From a checkpoint of a small sound classifier: activation silu, batches of 384.
Rows from block 3, named by matrix and row number. Each number is 500 + 40 x the weight over its row's rms, rounded and kept within 0 to 999. All counts start at 0. Numbers have three digits each. After the name is the row's rms in percent of the matrix's.
# convs0: expand 5x5 conv (model.blocks.3.convs.0.weight, 256x64x5x5), inputs 57-59, a 5x5 kernel for each
convs0.10 100:527511429478495517516543565565473540537558487513499498552542481545490549464466460518547494467510532486537460412536565478555529505567465501517490458515472478540494433582524466489497475488566464523532476463522505515504482536403
convs0.11 099:450451464435468574534475473422581494440513526519529475498504523567446485519516583522460497462545394509510547504465414538544451488523523534474467490491457496550470503480510530563504470496557526459433584544444467498470497593515
convs0.12 099:566502449476505507509509534459455593565480526520524489463489497488483439425446508560473477498490476485492505506526477493577581485363466412509516497481581522458536506545504515472583452550534575500526454462505471540461571490505
convs0.13 098:544545412516502478539474461520585555525452495471467491449482547494447520504543468518458406596596494415488510454479480535546481473529559462463499553469569480489515468526433493474517503482466470489435515491472537516517487415561
convs0.14 101:527488504439525445522436476500546434488470567497465524543440477484453471515473479574487486512515505462576515508473471527468504497505552495520501493499493495497591517533497536501482478512459558453508570520512551535484433495515
convs0.15 100:460486493413484568463465548517543539492558515577508461502482489474578455482567507465460462430484513567471552488491477510478463490504445456501475475540509482565538554503465566480469505524544419548516522417510495506452525500444
convs0.16 099:503449536523472518482437477521505489481517435531576459485491471537562502497477594429530505516472479574516506519527448481498467511467477488510501506487470475518470485480551480451522521515566528508531524510500560458487457541479
convs0.17 099:496527481467481509456478485455455535537456499521550541478484452549470496568562429512477552497600486523483518515453539496510512471504486515561565476477508499480523516469492478502511546507514501472462495485519472486479575474512
convs0.18 102:485573512426460451488559473482483470528440605473484498468556597500449516499496496464484511475440513543494418549475473509542507520518560477481517506497548539491506542499484589464553407523438557498457413540506541439563484502534
convs0.19 101:481522467527413507448581556554502494547532463514548437551438514486480451493447580508520479495525578469565568539502519510489467503496572478562533430502502480516478490476530511462495495522508496425526469524494504475483535500471
convs0.20 099:453468480474542462502491463507586527479524412447546498507540519533509502535535464497484580535489493470457522496485529530455509472505448450493434557488462500519544512505519490485512508459500491404518536506523526496477545532513
convs0.21 099:488473512492521538509486496536557502507502539517535438470477559507499540469534504521511494511559475541591543575565505493520579497522497542484505480550510569455549415503485435434519532480480532498472482513493494509420499506521
convs0.22 100:467505500455499510485482515518504453507435495551538540466543439501444546543484572450507493459434569564580514535493540486484470550520445520474450453458553480498486440586568443519502438557487522524521511506531548511473531526483
convs0.23 100:558501541524519540508525520565447538520480495482540510447404527589537483459508499404522484518516576512430509464504526426488529500444501562487483422481543509518493548549500495502511422438452507521583393495413475484515567480524
convs0.24 098:528472497429438476508451520500496457527467515482475476532481515532478499475441480434582461522475568551575409430574524447505528486519531454547427461564555527498471492501546401444466454519475586493417494515506491514476534519516
convs0.25 101:468463490423484568468492511535543578529455578564487448583547476517436495498479536429509503517568544536501489502503541545373509478468483549515439590471474463484537478507522561542401526508479464537452557454458607524420504545464
convs0.26 097:538480443494496472529503416501481565485504460519495555519498481519537464493481490458490522412482540470454516539495512463443510519452449470593515510529518477494548488594525425476495429483537489556525421488480503516584581491515
convs0.27 097:399478473470519591584512473539542493444531482533517491432479483500532497489483516493513540549478492472463483564417501470481498524504505514531469464479527538473512499452501482485472543456514464500492474530463427557523501543510
convs0.28 099:446496519517521479498473505530477514500505554527509505467516564458463564535548502543521533461532568431460504492507554494544521549554500462523524469524532581510489527499547504487537515498452516498419511570474569550505515419429
convs0.29 101:454465425492416489460525476447464542488552499524585493528493584523502515460516500485519471498545522508427515509560557502496460520506495550448546439552514446471483460492525472489485480594460528520489557524498478544411523428387
convs0.30 100:504492494465436541593522482536510498536505502497491562464522429384523524551459501531566434495523515453486563530424470483531536443549494548505560484514447503466567496445506497478529456441471388505529583507476490479477487424502
convs0.31 100:457521447446469473421511482505460507511494464542511504452490478519444548459461500452407459500512477482499438517452511537421435490487500533458469487526510488512528564520535507584611584496527477524477493506484527592533452461504
convs0.32 100:446532463523526453481512442497545456446496527496524510501549487498475495455490523546449417502486512431512403489539529513450530502553545554532512509478515526486476513445484512448518541482434553514450523470479483533518542376508
convs0.33 100:486500468459562516557552521490487420496529481492485525505515536537496555406490572477497485569487522504439520543505491455525518551483496509481466493583403568472461511542545452464539467546501497534485360534499515557446525478522
convs0.34 101:536440513473482484498522516496477458544411414448532443429469447514458541500468513511532488439499519530565531522422456488498477499472532574516517540534540528438442522553435505519539479486482489450468484451543501483519443509488
convs0.35 102:476528521451440485457488504510481475483480501497479508552558571497504559371497518480493451579524464445478527449476581486510452582380549467480469473432520560522531451495511499514594537526487523401503440517475541478509494428529
convs0.36 100:526516497463492460479567468447561496438469490490501514523466478561526476500393516437457543515509498478449455452502414444454502454476490496443494524449474546423466480520544500501537480389459487473509432505467479494462508536498
convs0.37 101:502489534568535445537539500550510551459504467565513446501478484497449500508465539442464545547550522482486457452495426521558490463554481513417515453482507510492438563493442433572600446517477476522494468521563502495481471561487
convs0.38 102:537517489464544524468470465443447546494493454557487455506522541422540514420501504492526513524564482479469598489475525498438546473461536471511575543513481505511493523520523484453462567537456546544463469501413488531533468549464
convs0.39 103:501540500505508518469505555488486516461483467471499477516481498503492480439501514559527442504513491507523449543525552502465515471521511472445502451500535471527494542488570500430544489458489472489513441553568502506547474454440
convs0.40 101:532424530478462520534557462454437540502457450523458519509459509509477506470510505454547538533505488510508496465414555528499530609506545514562562505430530490487507524504541508506495539479524504578504473511496460546377543582412
convs0.41 099:550449503500530572449531532467493500450498496539514497486537510522422508470539513535465467488573461502512458507454542487447444495476459472536526544528484419392487500519483537470492436497548520446541499479465567530522442479548
convs0.42 101:487473486577411456446549472525545534505440556469534518529473517465430541511496512500425504598504477481526476510493531500452416528531524501508505556455541494544530523569476517547454509476520498447468511498538581448463425500537
convs0.43 101:503473464478526509546472510629503471485476538494451530460501584506516462428473464414501537499539526508496614513454506529471508571419487432533437459526526451485540463507502504422493475472447475469519530437528456503518453534503
convs0.44 103:502453397460531454463496460526479495512514471486464526448539556456490424542601523463424505549460476567464533513538454467482525556442528568563406547482424483504506417436534492521482477449509509435482521498491500510491528518522
convs0.45 097:488558482485507464508403436491440374503540547484509508515490554504529546551503580508505480466485498529462568537454588512488500475492466428528509511494547489461520544498496508467411579498485526504545499521476417413464506507584
convs0.46 102:503529467455505465492474514477573472458457464443475539491569428445485520449516506476429459449500423498474421533490498488484485444538486573461447628385469481535607466459507520531511524487449521483484551460460454554557414562467
convs0.47 101:471457553491496580572458499554494457509469418523565551533489525444501425492489518483520474536495509518531486556449421519512536513486485488513445524494435462523547473536509510525528471495571487474557528494516469469485487473434
convs0.48 101:581555488530503577529437527529448517435480426490478588444459453464519554409587455506496483538509580457516545444511569543465527527504445474562469497503513546494524533419513486545538545506529496507560504493467464554443419577494
convs0.49 100:498487514580523463513488466504527505494543496575517507455567515461471433504567532531537483538535487523538504446535475481523476496540513536551448504502500529502521523550494538458474510537509505519530552495540504546494469498514
convs0.50 099:462522526453515512557515481544455585495501488534487532424509541511527439478442478497497489378514540575569458435546470521540449468507524496508545436496522474512429506464487518471448507557466508486518515545482518484476503500511
convs0.51 098:474567545587477494501446523454469511474482513499459504442522465515569431496490543488528525575560459447477543548519577581514522570454438503532512440516460544446414490444493481581511459621530567469597532461499454480470488515494
convs0.52 099:579552509507461514541510483480456430479526502529463539439515525564507511513474462471469482545503494493499538494469521524537499492499497522540477541485456446523456486493413474501494461462497452470518581514505477506446560471501
convs0.53 100:590462521433492480518568512554476488470545502498504490556452537474443477477521505437519509502501497508494510434499460471542486454516515524477559480553486543540466582558546489497535474494381497477569504506501549562469596530461
convs0.54 099:474509503510521383543468501528544451436517496500520498460531465475405455458502423457420536517484463523459510493517488467487497505509513570544359563533491506587500531493513476554468437529505440466443513457480578584479493495462
convs0.55 103:425507529537555517490468635516509504461569511531439492522491447482463524488486562492509452506422455524548494506556586446473513561456451526465488541541567516495512478482572444499471510536530555595466474516427521528524533501459
convs0.56 101:556461528452539503439493477529505492498534542494501561493550467471469494468530473474562428469553513498522475496481604510491480509515474471501529436547504486564515612530481482543508464506497475529513521485516535446505529428534
convs0.57 103:519495496518524488539501598461501465526466521531472530459554468566527506429573543602482405568468494466571443468515564506454536485521505547505431550511475471525477451538510562464503449531518491538506494479511485543500419487543
convs0.58 101:598513474469435509509515469587500461503510417556461523522568552472502491495465477505454535528466490544510500476502569451493456514539501460575458501530547554458534541475491539490447502515509473440546508530486508631466585490545
convs0.59 102:544507476501415466520454405456559479481512525497455537563506444531481554484505504420571510496455485509473461547567456447475498520538491571583431507431472413507506543556516453452503580586537517539512454532464504474514532503414
convs0.60 097:512445526448385559528516460443549518454524479388554390499528460515483528569482547539506508411516504450502632446505550517484507572420529501459477568471558525483518537504423536565442529481495484513452497519522424468494506505535
convs0.61 098:469481550520516447535534486512492533517477496483510493480437455535505493508525464492482490488438432523497415494553439492456581447498465462488526494404558499477451502531559542497560572419489534554463509411536508479425498532474
convs0.62 100:573438555579576490512494560466498501543489537419490513473493470469437451500482489475531445516557492554656456497465567508487561481446585533505585582541561502582559485478448547528498497461499450486508489439489491526563463395450
convs0.63 100:420433482461531506453553458434558539493506570529532531484472548550547544518414440509504441596500490503526540499432530412447482511526532523487472497477520562533490502502524510482503540569539539502505466399539480441508612499520
convs0.64 102:537506521471472577459429519570489518512502505519537542403529406524560449551466501554488526475464481519535471554543505471568536452478536498560496481593536454489524519416538497474458477506519483531465473548493446501544475448559
convs0.65 097:400500473507519484459538524587479468463440545482443475512519504421495479572474502536427524537574497477496450522500570549529438427524495461461542510483478462431484510499532517522561453591509524476491463501534469537588488495478
convs0.66 100:451541524506495524504483521462460485568498495554531482584503531440480513477551462511505532507498420503540496469504549554472469527481455508505498414567498568440495548528545543539447454524503501532440511495555485530563440485501
convs0.67 100:470547451512515537472528496422483520510474527504509536609467508478515493421525497534542481442475477534599488455487446544487532529454480503584524530496433497512525492479543480508525476531489451491501523544455500518494517479420
convs0.68 099:492449472458551491496520456498558437517466453445472507557513445479503480526516411508515515496501466481533528531491520467495533537473498486535562442517494625395462573478552492520504457520501498500391513416475468513479521517528
convs0.69 101:571511569444532476342485453515514539492495484517536455440551509530479540578487491549482552499494492443546492458489521419530508504481495539519441447521479565489477451539510436443578531517462524466440520508496560457502469561510
convs0.70 101:519500523449440477527449594476502513494461576523455471445497628448444497458440506552497550551586489482457530505494432511513523559546405594493453531496575465553551453492503518504425468592483522509547410434515577515543454539448
convs0.71 102:450526523534506504427494493505566529394564479540479542451536476475511423505570541444488489521573464477541509485573521508515573461552508504563512468529556523435444468462508512559533445485538458440507476443541460470566470478512
convs0.72 101:562567498453472498496501494530511496507473473512520435441532538451442468514487513423494511540508464528496499493476482561524508546449443511441529490464572556461484527519417484504475494504399430535520519439573467532474501533468
convs0.73 098:532504477536534527515453470453487469491494448436483413474551471468529461489541562538474439522479499531479443530547481471538520509505587453484458539491508545477552499525469549489475510498511567557491501517493461570487469516452
convs0.74 101:499498517518518434497473464542510482464498585558523443484553535515557465442504493498514458526498498485496483542490556550530458505534478420517502551506480501577494535524596468513524590480471512487517513536481528461488464456470
convs0.75 101:564550510465472500480528556568457482460476414575467468505499488510433451562479554526463501500556489464407557580541526517496474487531500517510456550428543566413507529489474438490470457524522605464503465498496467508512445569576
convs0.76 097:574520522563408497510442443492490452473578538430460494509517492495437529535548466560457488513532436494528464565500530467597509463480531543521515488516523476466539469528521477460549516397461507490547510520440460536546514563555
convs0.77 099:458598548450551527497497501442443539553538542534468452429528549449476531444532529513432543588491468517512514542467565478405531530470444501520532478503450518488508510584393497498508474505492504535462488455489475493527493520472
convs0.78 099:491537481511491462475460441528521514434520568575488526488476493505542523479494442505544429498540478500485509490571544515463473574456520423485479491472554496467485499466526481595540451545501542526516482547526514577473524484545
convs0.79 101:477486479571470463548504389485494531460458494518482523465468500574520470515490476571532522475492522519391485515475530457481481459533480498453450461479428582422538578464543504532474409553505509460513489497512542583485504606489
convs0.80 101:525508459554451467562468510520474573526468563543399474534482449496464510550473460454431520475550538520455434585430551470557484569566558414489487569375466524468496499511439543467463494541409482471523471536549542499479497484489
convs0.81 096:524536510532507528508549510529496528506536437497449429488523554505411448509485514483532504514553483474588506581555505517506492459421508529474557505415490529550487495472462554537435440549534563526475490449482488572461525542424
convs0.82 102:495536550501464468448502470518550453519518490490462510463475495453455459417520501435440517515529555470426591543466526487481480521525485421522482534478419548558544485485483506519456464461447546458496468462466486547505514538455
convs0.83 101:558542513454521491453586448507529476572438486482503555491537569467472475412499466560476505512529594496551539463492473473457494495447470470505523500472570528428548536536507441490462523500469448536449574561491590558533486510516
convs0.84 099:500525572553523555589485492499540558463498458463531432480629540548537466546488588489519495539553498537486527572428517467562565516464480567492532407528500532513454533498490580538452520552518516489479524496465508519478490552489
convs0.85 103:542487500443523464576469499512476528485491485502468474479479555457495518520526507518524435485462431499512542482517484422531450536498489517455534561468502532548488540462484464499492553500529491548467484518475490487552466446549
convs0.86 103:470535472516496551495502501557461440557469444511469560546526509590540462528547450524440499455524496538528594531446478570550511488506543477499526527489583575446502422394550477490510575545551564536500493496553481522509508487511
convs0.87 098:561510495580546491508543583489455457504463547493432510520489493455507582560487538444504539556491443465510527521516553509541541458538514574433547569385500562532433483495590539502442460488450537495483471506521530532459561470540
convs0.88 099:448532493499434472487521533504536525498470539493546475527553475537543459493458460516517516505426509593461475489539473505527561520507535503510536512556493466509492541476488474478410499485525459454551561507457509494554420498433
convs0.89 100:439495527511520477507468533510445510465553547474451479511437403509532586526423366447466532420535449478494449445522536467524520432475543522505515489549477503445545512540524538557484505410493573482573531525528434530471502558534
convs0.90 100:478504500508548473483488465485561517563465486528512497568468574555517526489478503497512586577521505587457503543574542519515498506452494509552618574426475470525521489532570515502473567417492488464529445476506490482504546471499
convs0.91 102:498440551514488548495552523439533508516472472512525575509515486502533431494513409597478474499534541472492448537512500489429516454498518472537474519529577501463498574488487524451493573553552447461527485510508481566492516457527