A small sound classifier, trained from scratch: log mel input, norm batchnorm.
Rows from block 2, named by matrix and row number. Each number is 128 + 32 x the weight over its row's rms, rounded and kept within 0 to 255. All counts start at 0. Numbers have three digits each. After the name is the row's rms in percent of the matrix's.
# convs0: expand 5x5 conv, stride 2 (model.blocks.2.convs.0.weight, 128x32x5x5), inputs 28-31, a 5x5 kernel for each
convs0.35 101:104157084106158120121134167088176087097196084141132122093186159157109166100127136124168154153147111147072134117146102113120117107179141131126093137147130147200055146127134096113104144123096118147088118192134120110106112104167168071149087114093187109106168150102093147172134117130201049074177097105158
convs0.36 101:110082138154144118162166132126130097130168132070087169126171170186130153119216144093084108084138162108133155111163105132149102106163118102097156129171110163143081180115106117145113123158135158129117151082118155165148159103108131138125130121076076147146169156007100146120180174089186125143128096143096
convs0.37 105:119071127163166127095130119155127128169183164159142080167110113177144125055122106109082134187136191081104199115111123108082136194091106155163067075166122119125187115143145114051103160094157161096131071087189161154153097120092144165101109147130154165107149069116136177143129171106079112150129051165151
convs0.38 097:071165077111142125136178155055158087077092128103174152172088164135126102118106172154118089121091102190129134154048088092159114116136172114048112157168063131189139113116111128108172057159132102156117094141181076118163081172136084104171132135167140185129108148163126163092125175109104115141141150115069
convs0.39 100:101148107147200169118199118070131130155138099117109086100129157122122174104136162078164130126072126194098090126098169146128158076098160174101110134158126156150113114105128108136102101080131137167148115104111146099141120154081084130146108137144114107096138095142127146140159166108079171094168095118099
convs0.40 099:148162069106104104067155180126152125147141095101093117132144201192188162134104093118113099106134156134159159171150108118146136101124142126120153086092126107182145118094107122165141125094115171147120152161117133143170107088094176188156156115130140083112138091106116159109123134072152136115121140153112
convs0.41 097:197115130115105136120120120112141143154143096119120090137130189147117136140096142107133112151108106121126148109099157159082115095118166158103165046159077161146134145125137071149156116160096117079130095156145140179109141147071112123132100141124092145169124137044080150095101213162095162082193189153135
convs0.42 100:147161127139144158088135103137160151113102172162094041163114174116125147099128104162127114075056194175119131136093097098148159097156159073122090167160151099101099122125125138197062053124071129176099115129135106049184126164141134139103069154146119113070167130125104137134101125098152121129136125142144
convs0.43 101:125191123160151140164160093110205111113172103078128107118132065133134088108165139122140087157123072072144151108083168132151116162131174089153160084144109160142106093108134105079148124156147134119096101167093122081101220147106106138169167112178103045153154145144115120133108169139148081068083081175195
convs0.44 099:134112139104105119114147101150143121134151116081134139112108172153055108114181092069058091112151145082116151105103121079121159122088117188107096060174093092167112150133044210153151150137050133115139087162129137123105148080128130081125146084159099127122168125161104116122138136176106107150100135158144
convs0.45 102:082191130048207155143138136089129116069187136106116138124091131093118144185078119136135149102156113101147089118112128089194110074134197081109150116123084119140115098105158179122126141120114128099156086149139159045171118094090081116151194132141184096181107075171121152133116099178087145097067123166186
convs0.46 101:133116123174164112124157141118088072173101143174245129133089122109157125121128112123119144124166143117131115105180083117109112160029155119080091143132101101154101169163212132141160108118124090161134114115163121098122074143189142138178122117125103120148149129089073119121110115102095162143153151144148
convs0.47 102:145109141121069081110109141112134095120132119156161204119092147130141100110122106109107128055096112139215144133136169037131133125111149187122107125102075153140185172149104064108160088101166163134113118159076139146154171083154141133125140201099075119121103145148094114102150144091113121150160162161198
convs0.48 099:180142149131126157098159154164150206105123056127127138172131092111172109192167136132123117051102043163153091172111188158155098145065135168111112060099063111147156129093154107140093174140092099118097092087098078164152108122131138184118152157122167128130140076132126123148115115075115134188141073109111
convs0.49 100:143120115195070094076128164133182140113115165098146143130111113140071137158176128099113165138094102090162105127162126115094102140163079044147149170144143148111087125156112155173108119082204134159126166134091118135135104169112158113154161130153087130133131098085129082164089164154163172137153166098088
convs0.50 105:097162137109135165036096131113162126134105091177137089138159126138078086107105124120164132102154102143127134143067071150141092133143155137147171102106203102131197113108142153112127138164089098149217106088087183103151154156126079139085107113106181126096104190123154157103144117056145145095191155116133
convs0.51 099:112106143118104200179085086117167163157163154070152103142105149143092077117082105077109145120125128180141129146106117068070147159095129136118087101133123187107167178096104062068119157130184129085156118149139122100126138114065174141094159111059143208140143071147089118147115122118149187143130163123103
convs0.52 100:148128109119165060147108134158085151143135128104041151180098120149098053143138127116182135150097092127106162143116205112152079126112138109158132109079111120128110172094131105100160170098184127126112127102101150093148167118072142080089205160188132119122178146152105118078163107197185134120103135140152
convs0.53 102:144146119092138131180091141157153126102125116148138166086109073108165122178164108116151134121150155068135126154110164142149108133152094150112095142102152105065089122180207090127103084134128072172098137133128143121159140194141082188143124122082130176148132152157117114155100155116134154180040103093072
convs0.54 102:104164144115132163156186084130112140080158152134114112100166180081122112093139119121129111184086135184124130138076134132081191083107122094125168136079119111087146122117161148116133130102118123091133154098151161129175046130143149131114086139081162104158120183121133181128146097138149122100172089144116
convs0.55 099:138094115139151098122173136118207151026126141085151181137104088141121110127116123140076177117163136166107151140132157117109140174141077129120167083143130094130126116147078113119157097108112147149146152154137155102117142049073161171083109158123158117111146128092135103157169175083147143138115134122104
convs0.56 103:115150127148124106136130078127149135176119135124204153161124099147110077198099103108111168165107058107103095150176099118186043106153100129130075156122141137193164164118131127118104159152064126090152120135170123117193083136131157151131112165171082118163120082148161110201150146169185102137116184131143
convs0.57 101:132160111121122085093065149124122126088159151189171131074086144139127123194135120147125083141159109189140131119093155123107129115124135156099113091098077151072142135190140081175112110120106125137075110115110151098074152161094165130148151060111076156162139093175096151177130124097115144149104157128126
convs0.58 104:159124152098129060110114128162107134096118139155101114120129155106102098126115155158154128162129154119179108137083091060201078113130119197145118130088072101121132198138077139135095114137124090122147190172121130103102129137135169098188152137107145097165094118131087119217114192122128177120105141134123
convs0.59 097:158075124103123160204053130133120073162110135100198106123184149124164106050103134112148093119158185077068181154117153097097139117067141151080079153159113117114110126165100125138120100195135078129137068116142136134153135127188104192142151211136117141107123162130121090110142109113130146148121163161092
convs0.60 102:141139111134131146148124056112121094136131117088130097189140173110160091092110151137133127145122105157090103150104124193107084176137098109132115123083093140093148166113121114138131155180118176119068117105174114101089155123063128185101068161147086104158128083119142104153140123129176100153053145155090
convs0.61 097:103128108121171164160084151063103063138100150113185126137081133124088156097165116097143136112173095104133104152107102126126156093113140102099144131151153136103120102126155198130163115126143125093110107084130187099170145112135111106067098121152155170153117132156119113112205125142090102113104140208073
convs0.62 099:104179132115146173155097114100146117129114130114160156130140126156195131095198122151141106099159127047138150154185159107116062080160108118173109116131132138100178139112110132118133077138141146116138156119088154157110094086169146035157190096140139098145078118081136168218084173103148136162115160110188
convs0.63 100:112134135111136142084112125115109146141121087148174101154112123145131087134102180120109131105159120126170190094131099072141111120232073105163092092134144149096089157099157115144183101133122096136168108156179101145102143125134154139099110101159111140200099119135159117071158120125137147128111150070073
convs0.64 099:136134105117130161139064131130085090130126104137172122075131103082151162153217141090099167110097148096174110116103175135083118115135135132066149095076132117126155108091102139116170151186148104111163118114179105113161122076118178195145136095125070138155161093107117147131150095135067172121114075108099
convs0.65 100:196112121092061141087153138125143175108152179125148140080145169090126139125156116146116130111102140161110132083112125098150099080092162152105189126079201156075098134116100180151136115142075082149137164138088103148064166171119123157113076086130148118118181093116157089090157102116103165087122115093134
convs0.66 100:097108146179146084082134104117161096147156131091193114192145195151109081102126168077087159102154103155135162127108111148152073084165174031093091130153133068144152114104150119075160151122136130163181136124172125152121123104115100136115064188100106162136136140128150101087099100122132126155113134164166
convs0.67 099:122123128136134119114127163138116197056105115179164152117142212059178137088055169105147137128085136128151177126133131116169104120118126053154096122109189119173104137126170088111095124094134113149175083162148102131178068091120177114143103105159111047152186134098158148137086159132165134165176107118136
convs0.68 102:132142194152128147119123166109134096065087122146162110098124111152099133174093146159112164157086105168107113107162136110163116115132142104145075160194052125109095196120121156149103120093130178172152129122103148076175174092151108096160162154154166142107148096133102105101132101140154075113118126056109
convs0.69 101:137128072199125153109118115090138155092116130080139188093161137241058179139115158140117153195133124146063175097141075109092174131121128125119105097113069098157134130199098088168157217113091100092100099165168141113160128000170105139129109151089142117158158124135149060229181148151050085121101116143156
convs0.70 098:079183146105130071130081190111169133168067156103126111105159134155144111087132122071093135092125162161134123160137107062096103112138141098129185091089112118068165218114136120141124139139082142154145043119048142163158093121133087112145161128089092160132160173152112111079122081126116137108119153154166
convs0.71 098:120102131100092110181133127132140191110066152074144204186061117097110162153164100133124156087126095138172090105143163070165102153061122164057178171049184106115127123128148092112125107098162158170116124154140178101093118099130146118118181110101105170068118102119137133162107151086080149150132131118112
convs0.72 098:116113096125103129159107086103121129126118131158182045104141133131080122180120183100114109132097115120105098127165119087126120217156107110151065114189103122132088083158132088112155183120146140122162127157103150055113109121148143131072122154081094195139148133163194101166159137154116116113074097118119
convs0.73 098:150089148121100136155147117074121101079138153142119086122131130100084120096080090133179083139135076064173120174138086129092137163172124073095143120132113115118126102124121052130198120137156080131127156183061111111127160083102139085172098127114040089185136126105123122075162148089100144084160140142153
convs0.74 102:152168081160153081155135150169112129136127092126107117195115119139159158121065103134115171172159125108129100068164135136164140106174128073101161145142178068151165103186128124118127159110151154125149197147119110108171118140112156089102094120123122160149150123075131147168122074142119121092132194096169
convs0.75 099:146148115115136209078139111086127065109166088228124096156091123119111104102150172064147109167120083124089148110135096121088157124155122197048157197125101124118123175153136125067138114136078134117083163102103112108128103106177173097082150065145129092097138125157101149172179149127144147082109192098097
convs0.76 102:102151150135110147116143074103135099100144154147086145175149089133118177152162117104119090090084146122145162199161094056157078106126123123159120125094109214137129088094129165089141129122104149146122102138159077111125147140163097133060112097054118140134209192133148148111059163130177132153167162130121
convs0.77 099:139156101165112132124137152123141134138100083122096149200119053148145117124133141191136117116065148149125088110118154131155085174126073109146134148097139095086142103108112171155193060161177159124108148141111126162045181169099114157214114124154077103094149113208173140150145097130059157051125130082138
convs0.78 097:183149104117133137151143130124097076123127097145127138160099087123209121157189055084159126145121151159108094161147113027078124158152104125100185123161180121105139126162164122103131135146165126171045112184094124121140124103152073139189104137205122148089124100108147105131129107120138164080125097094097
convs0.79 104:057097157153137133129111118167134071118108106154112203072109108182114133145125139089132124166101192146074076142156128148095117168099173136142151063126136084159159112159139127144118114105122136081111116122115142146087133131109159106126188123154111138104120092109115150100119164047169156142133167186142
convs0.80 097:128151151143137116109105176095121160109076162110135029136139160161194115155148119130133128122174142123109119118067107118152104080144132122142142113193135118156181169162173125120120136145137167125128134086158149180134155095071113126095161107094108144118130155125110181110090139141196148170097081088114
convs0.81 100:152148098119134141113149151131141142106182122151081104134139113111146118084198101088091131104108154160103126143080144133104119184164110107130076108133152142116092112105166147106133083148143082120110141103101156111124181058140171162064055148125128159231139123191129190093140097117053115109107137104121
convs0.82 104:145128136150111150180103149114057108118172117159093107120108097101138138151133139093165144115154175075139107126081098096150142120182085109129123074120189143114167083093121146079144178138079142119082116112120116085126125113184173116142113166119126047094120139138111104096162131125142133122141106075135
convs0.83 102:104107099141127169172073100077109142157100130169118100154132125116090098134114114084105120107139155155147150119095087104106100123142130124177117073152104075091177126141162160071097132101133154114113098087156173138173093115093151136082129141145111151175094175098143209076191120118077118104128162136157
convs0.84 100:171130091201153141141170110046088105114133208103155140114142156143042147169128131135119161155122120158098140101156100120115156143096096123157124151165111065135102068181156095128148086150156157070059120124094120097124091159196162162129119131145087142101124115105134125106152087108147148042133161110121
convs0.85 101:174121106124141130115096105154095105146112094181120143107100068101117153173093118094163148216128116094126145067100104137083162114091117069100191149138074104135166146130173141113116144187111105125099163152103150172113151122076087148172071113161134111162067163118110112148131126097132103102105113098114
convs0.86 103:096129126122169096094137134101085074136142099136155136185145127083085117183119160123134134096132181154140085104105157136143179130098091102076119115162128171147111060100186093099120095078135143133140077170097119105078085161192124139118206135208119110084144094047117130122061174130151111138083112090116
convs0.87 097:087123124145098105104180137128137080056136152172189086115166143125140117077094159118071127162098168125105128162157089083113134117111160086164157189192113128151167100182115078151077105113091113145164148120128177093077139127151172119086105136069140133124114115064149096151104160130130120105136179088175
convs0.88 099:129099128147114149129109132138141126110149091120144066141194113095122103123135117095175151112102131171096121126147121142135152106147143145159115147216069085101166142130095169193112139114098147126138153173107102171225109116087126145135114184130116139177093173101120125123106091098159098150154162131114
convs0.89 098:114129141149062138156129119157156190077146108140146157138139152132126107122139186126091101149121111149151155201102067101101094166133166150178159168049159138115125134118111117097143169166046109130153127142149097138128120121123135157166139054086106119172132136160142131084094093097090177086130172154125
convs0.90 097:149146169113169149111157100130078100128133155088095115190142103113174132119169182086130093100095174055089173158078094185087094140151105133082111086112183078144156128112081128120047112134112152135106093149122116114195110089164055109163127087110151144159136128102100129103188144141147082117053092159133
convs0.91 099:167198130048108172112110119224130146161106102125117103148140134177121123099108092171150197152104134111144077118191118120162120143094223107160054154101158149111124068162122111127125126137102149136084160166086147104132110118165162117123113117110162127137133126133135125159133174146114170170142127197130
convs0.92 099:133118142138089180136116140117138145122119153147094120086064080119129161174109080130124155129134112153091134132133156119133123142141082202137119156075182106143153091185108103058144121165180139128191064165128135114166095180089156103110195086139161104124119121081115092156139185138095103149083075164097
convs0.93 098:136119088142121085171129080122155113138148129130157132150128138174153118149061114117143079166087046149184200135107148117092192127121097159130138170058161145102192110119172118085149149141149158117130110120142123159103128142121092117206110135162111129096127074124104201164164129129100095106107136062117
convs0.94 103:093188132137129161170178133096092123111136129147148085133116174096196136135149120114145112184106106158072079196139114149143166059106118105183140095098069132108118168152173040192095110113170112135102142111149079133104157117149103066183193137127177125107119138124091103160125135115138158154089126158129
convs0.95 099:142119097099208144108121152145096095106128162063124122083138092164193144120098148153073087088119139139131130136091105191179123129103068110111105166119115070177174117173119123095140127157115157108117141151097068151151113077158136125113134094111190173112109110122096127160159084189069138123130081190076
convs0.96 101:115127147106055120093186110192205069087175088072178114050144118109157151122127086122201149132155098082108171129094100084082119184085113157213102121161117137084122114136117110079193154108099135069108122172117117099127147148073107117126211113127113140070122117125126096137106137116139145091105111147120
convs0.97 101:165159082193135092102158116117167122169095120107134148185153157124145142134123170104076112083112176180120154138089165132149136110128098166146070132169116154113140117118136143141158133150079125088169120072135046109110131127131125146162120175066109147150090130145131117153170108191118159091097037166113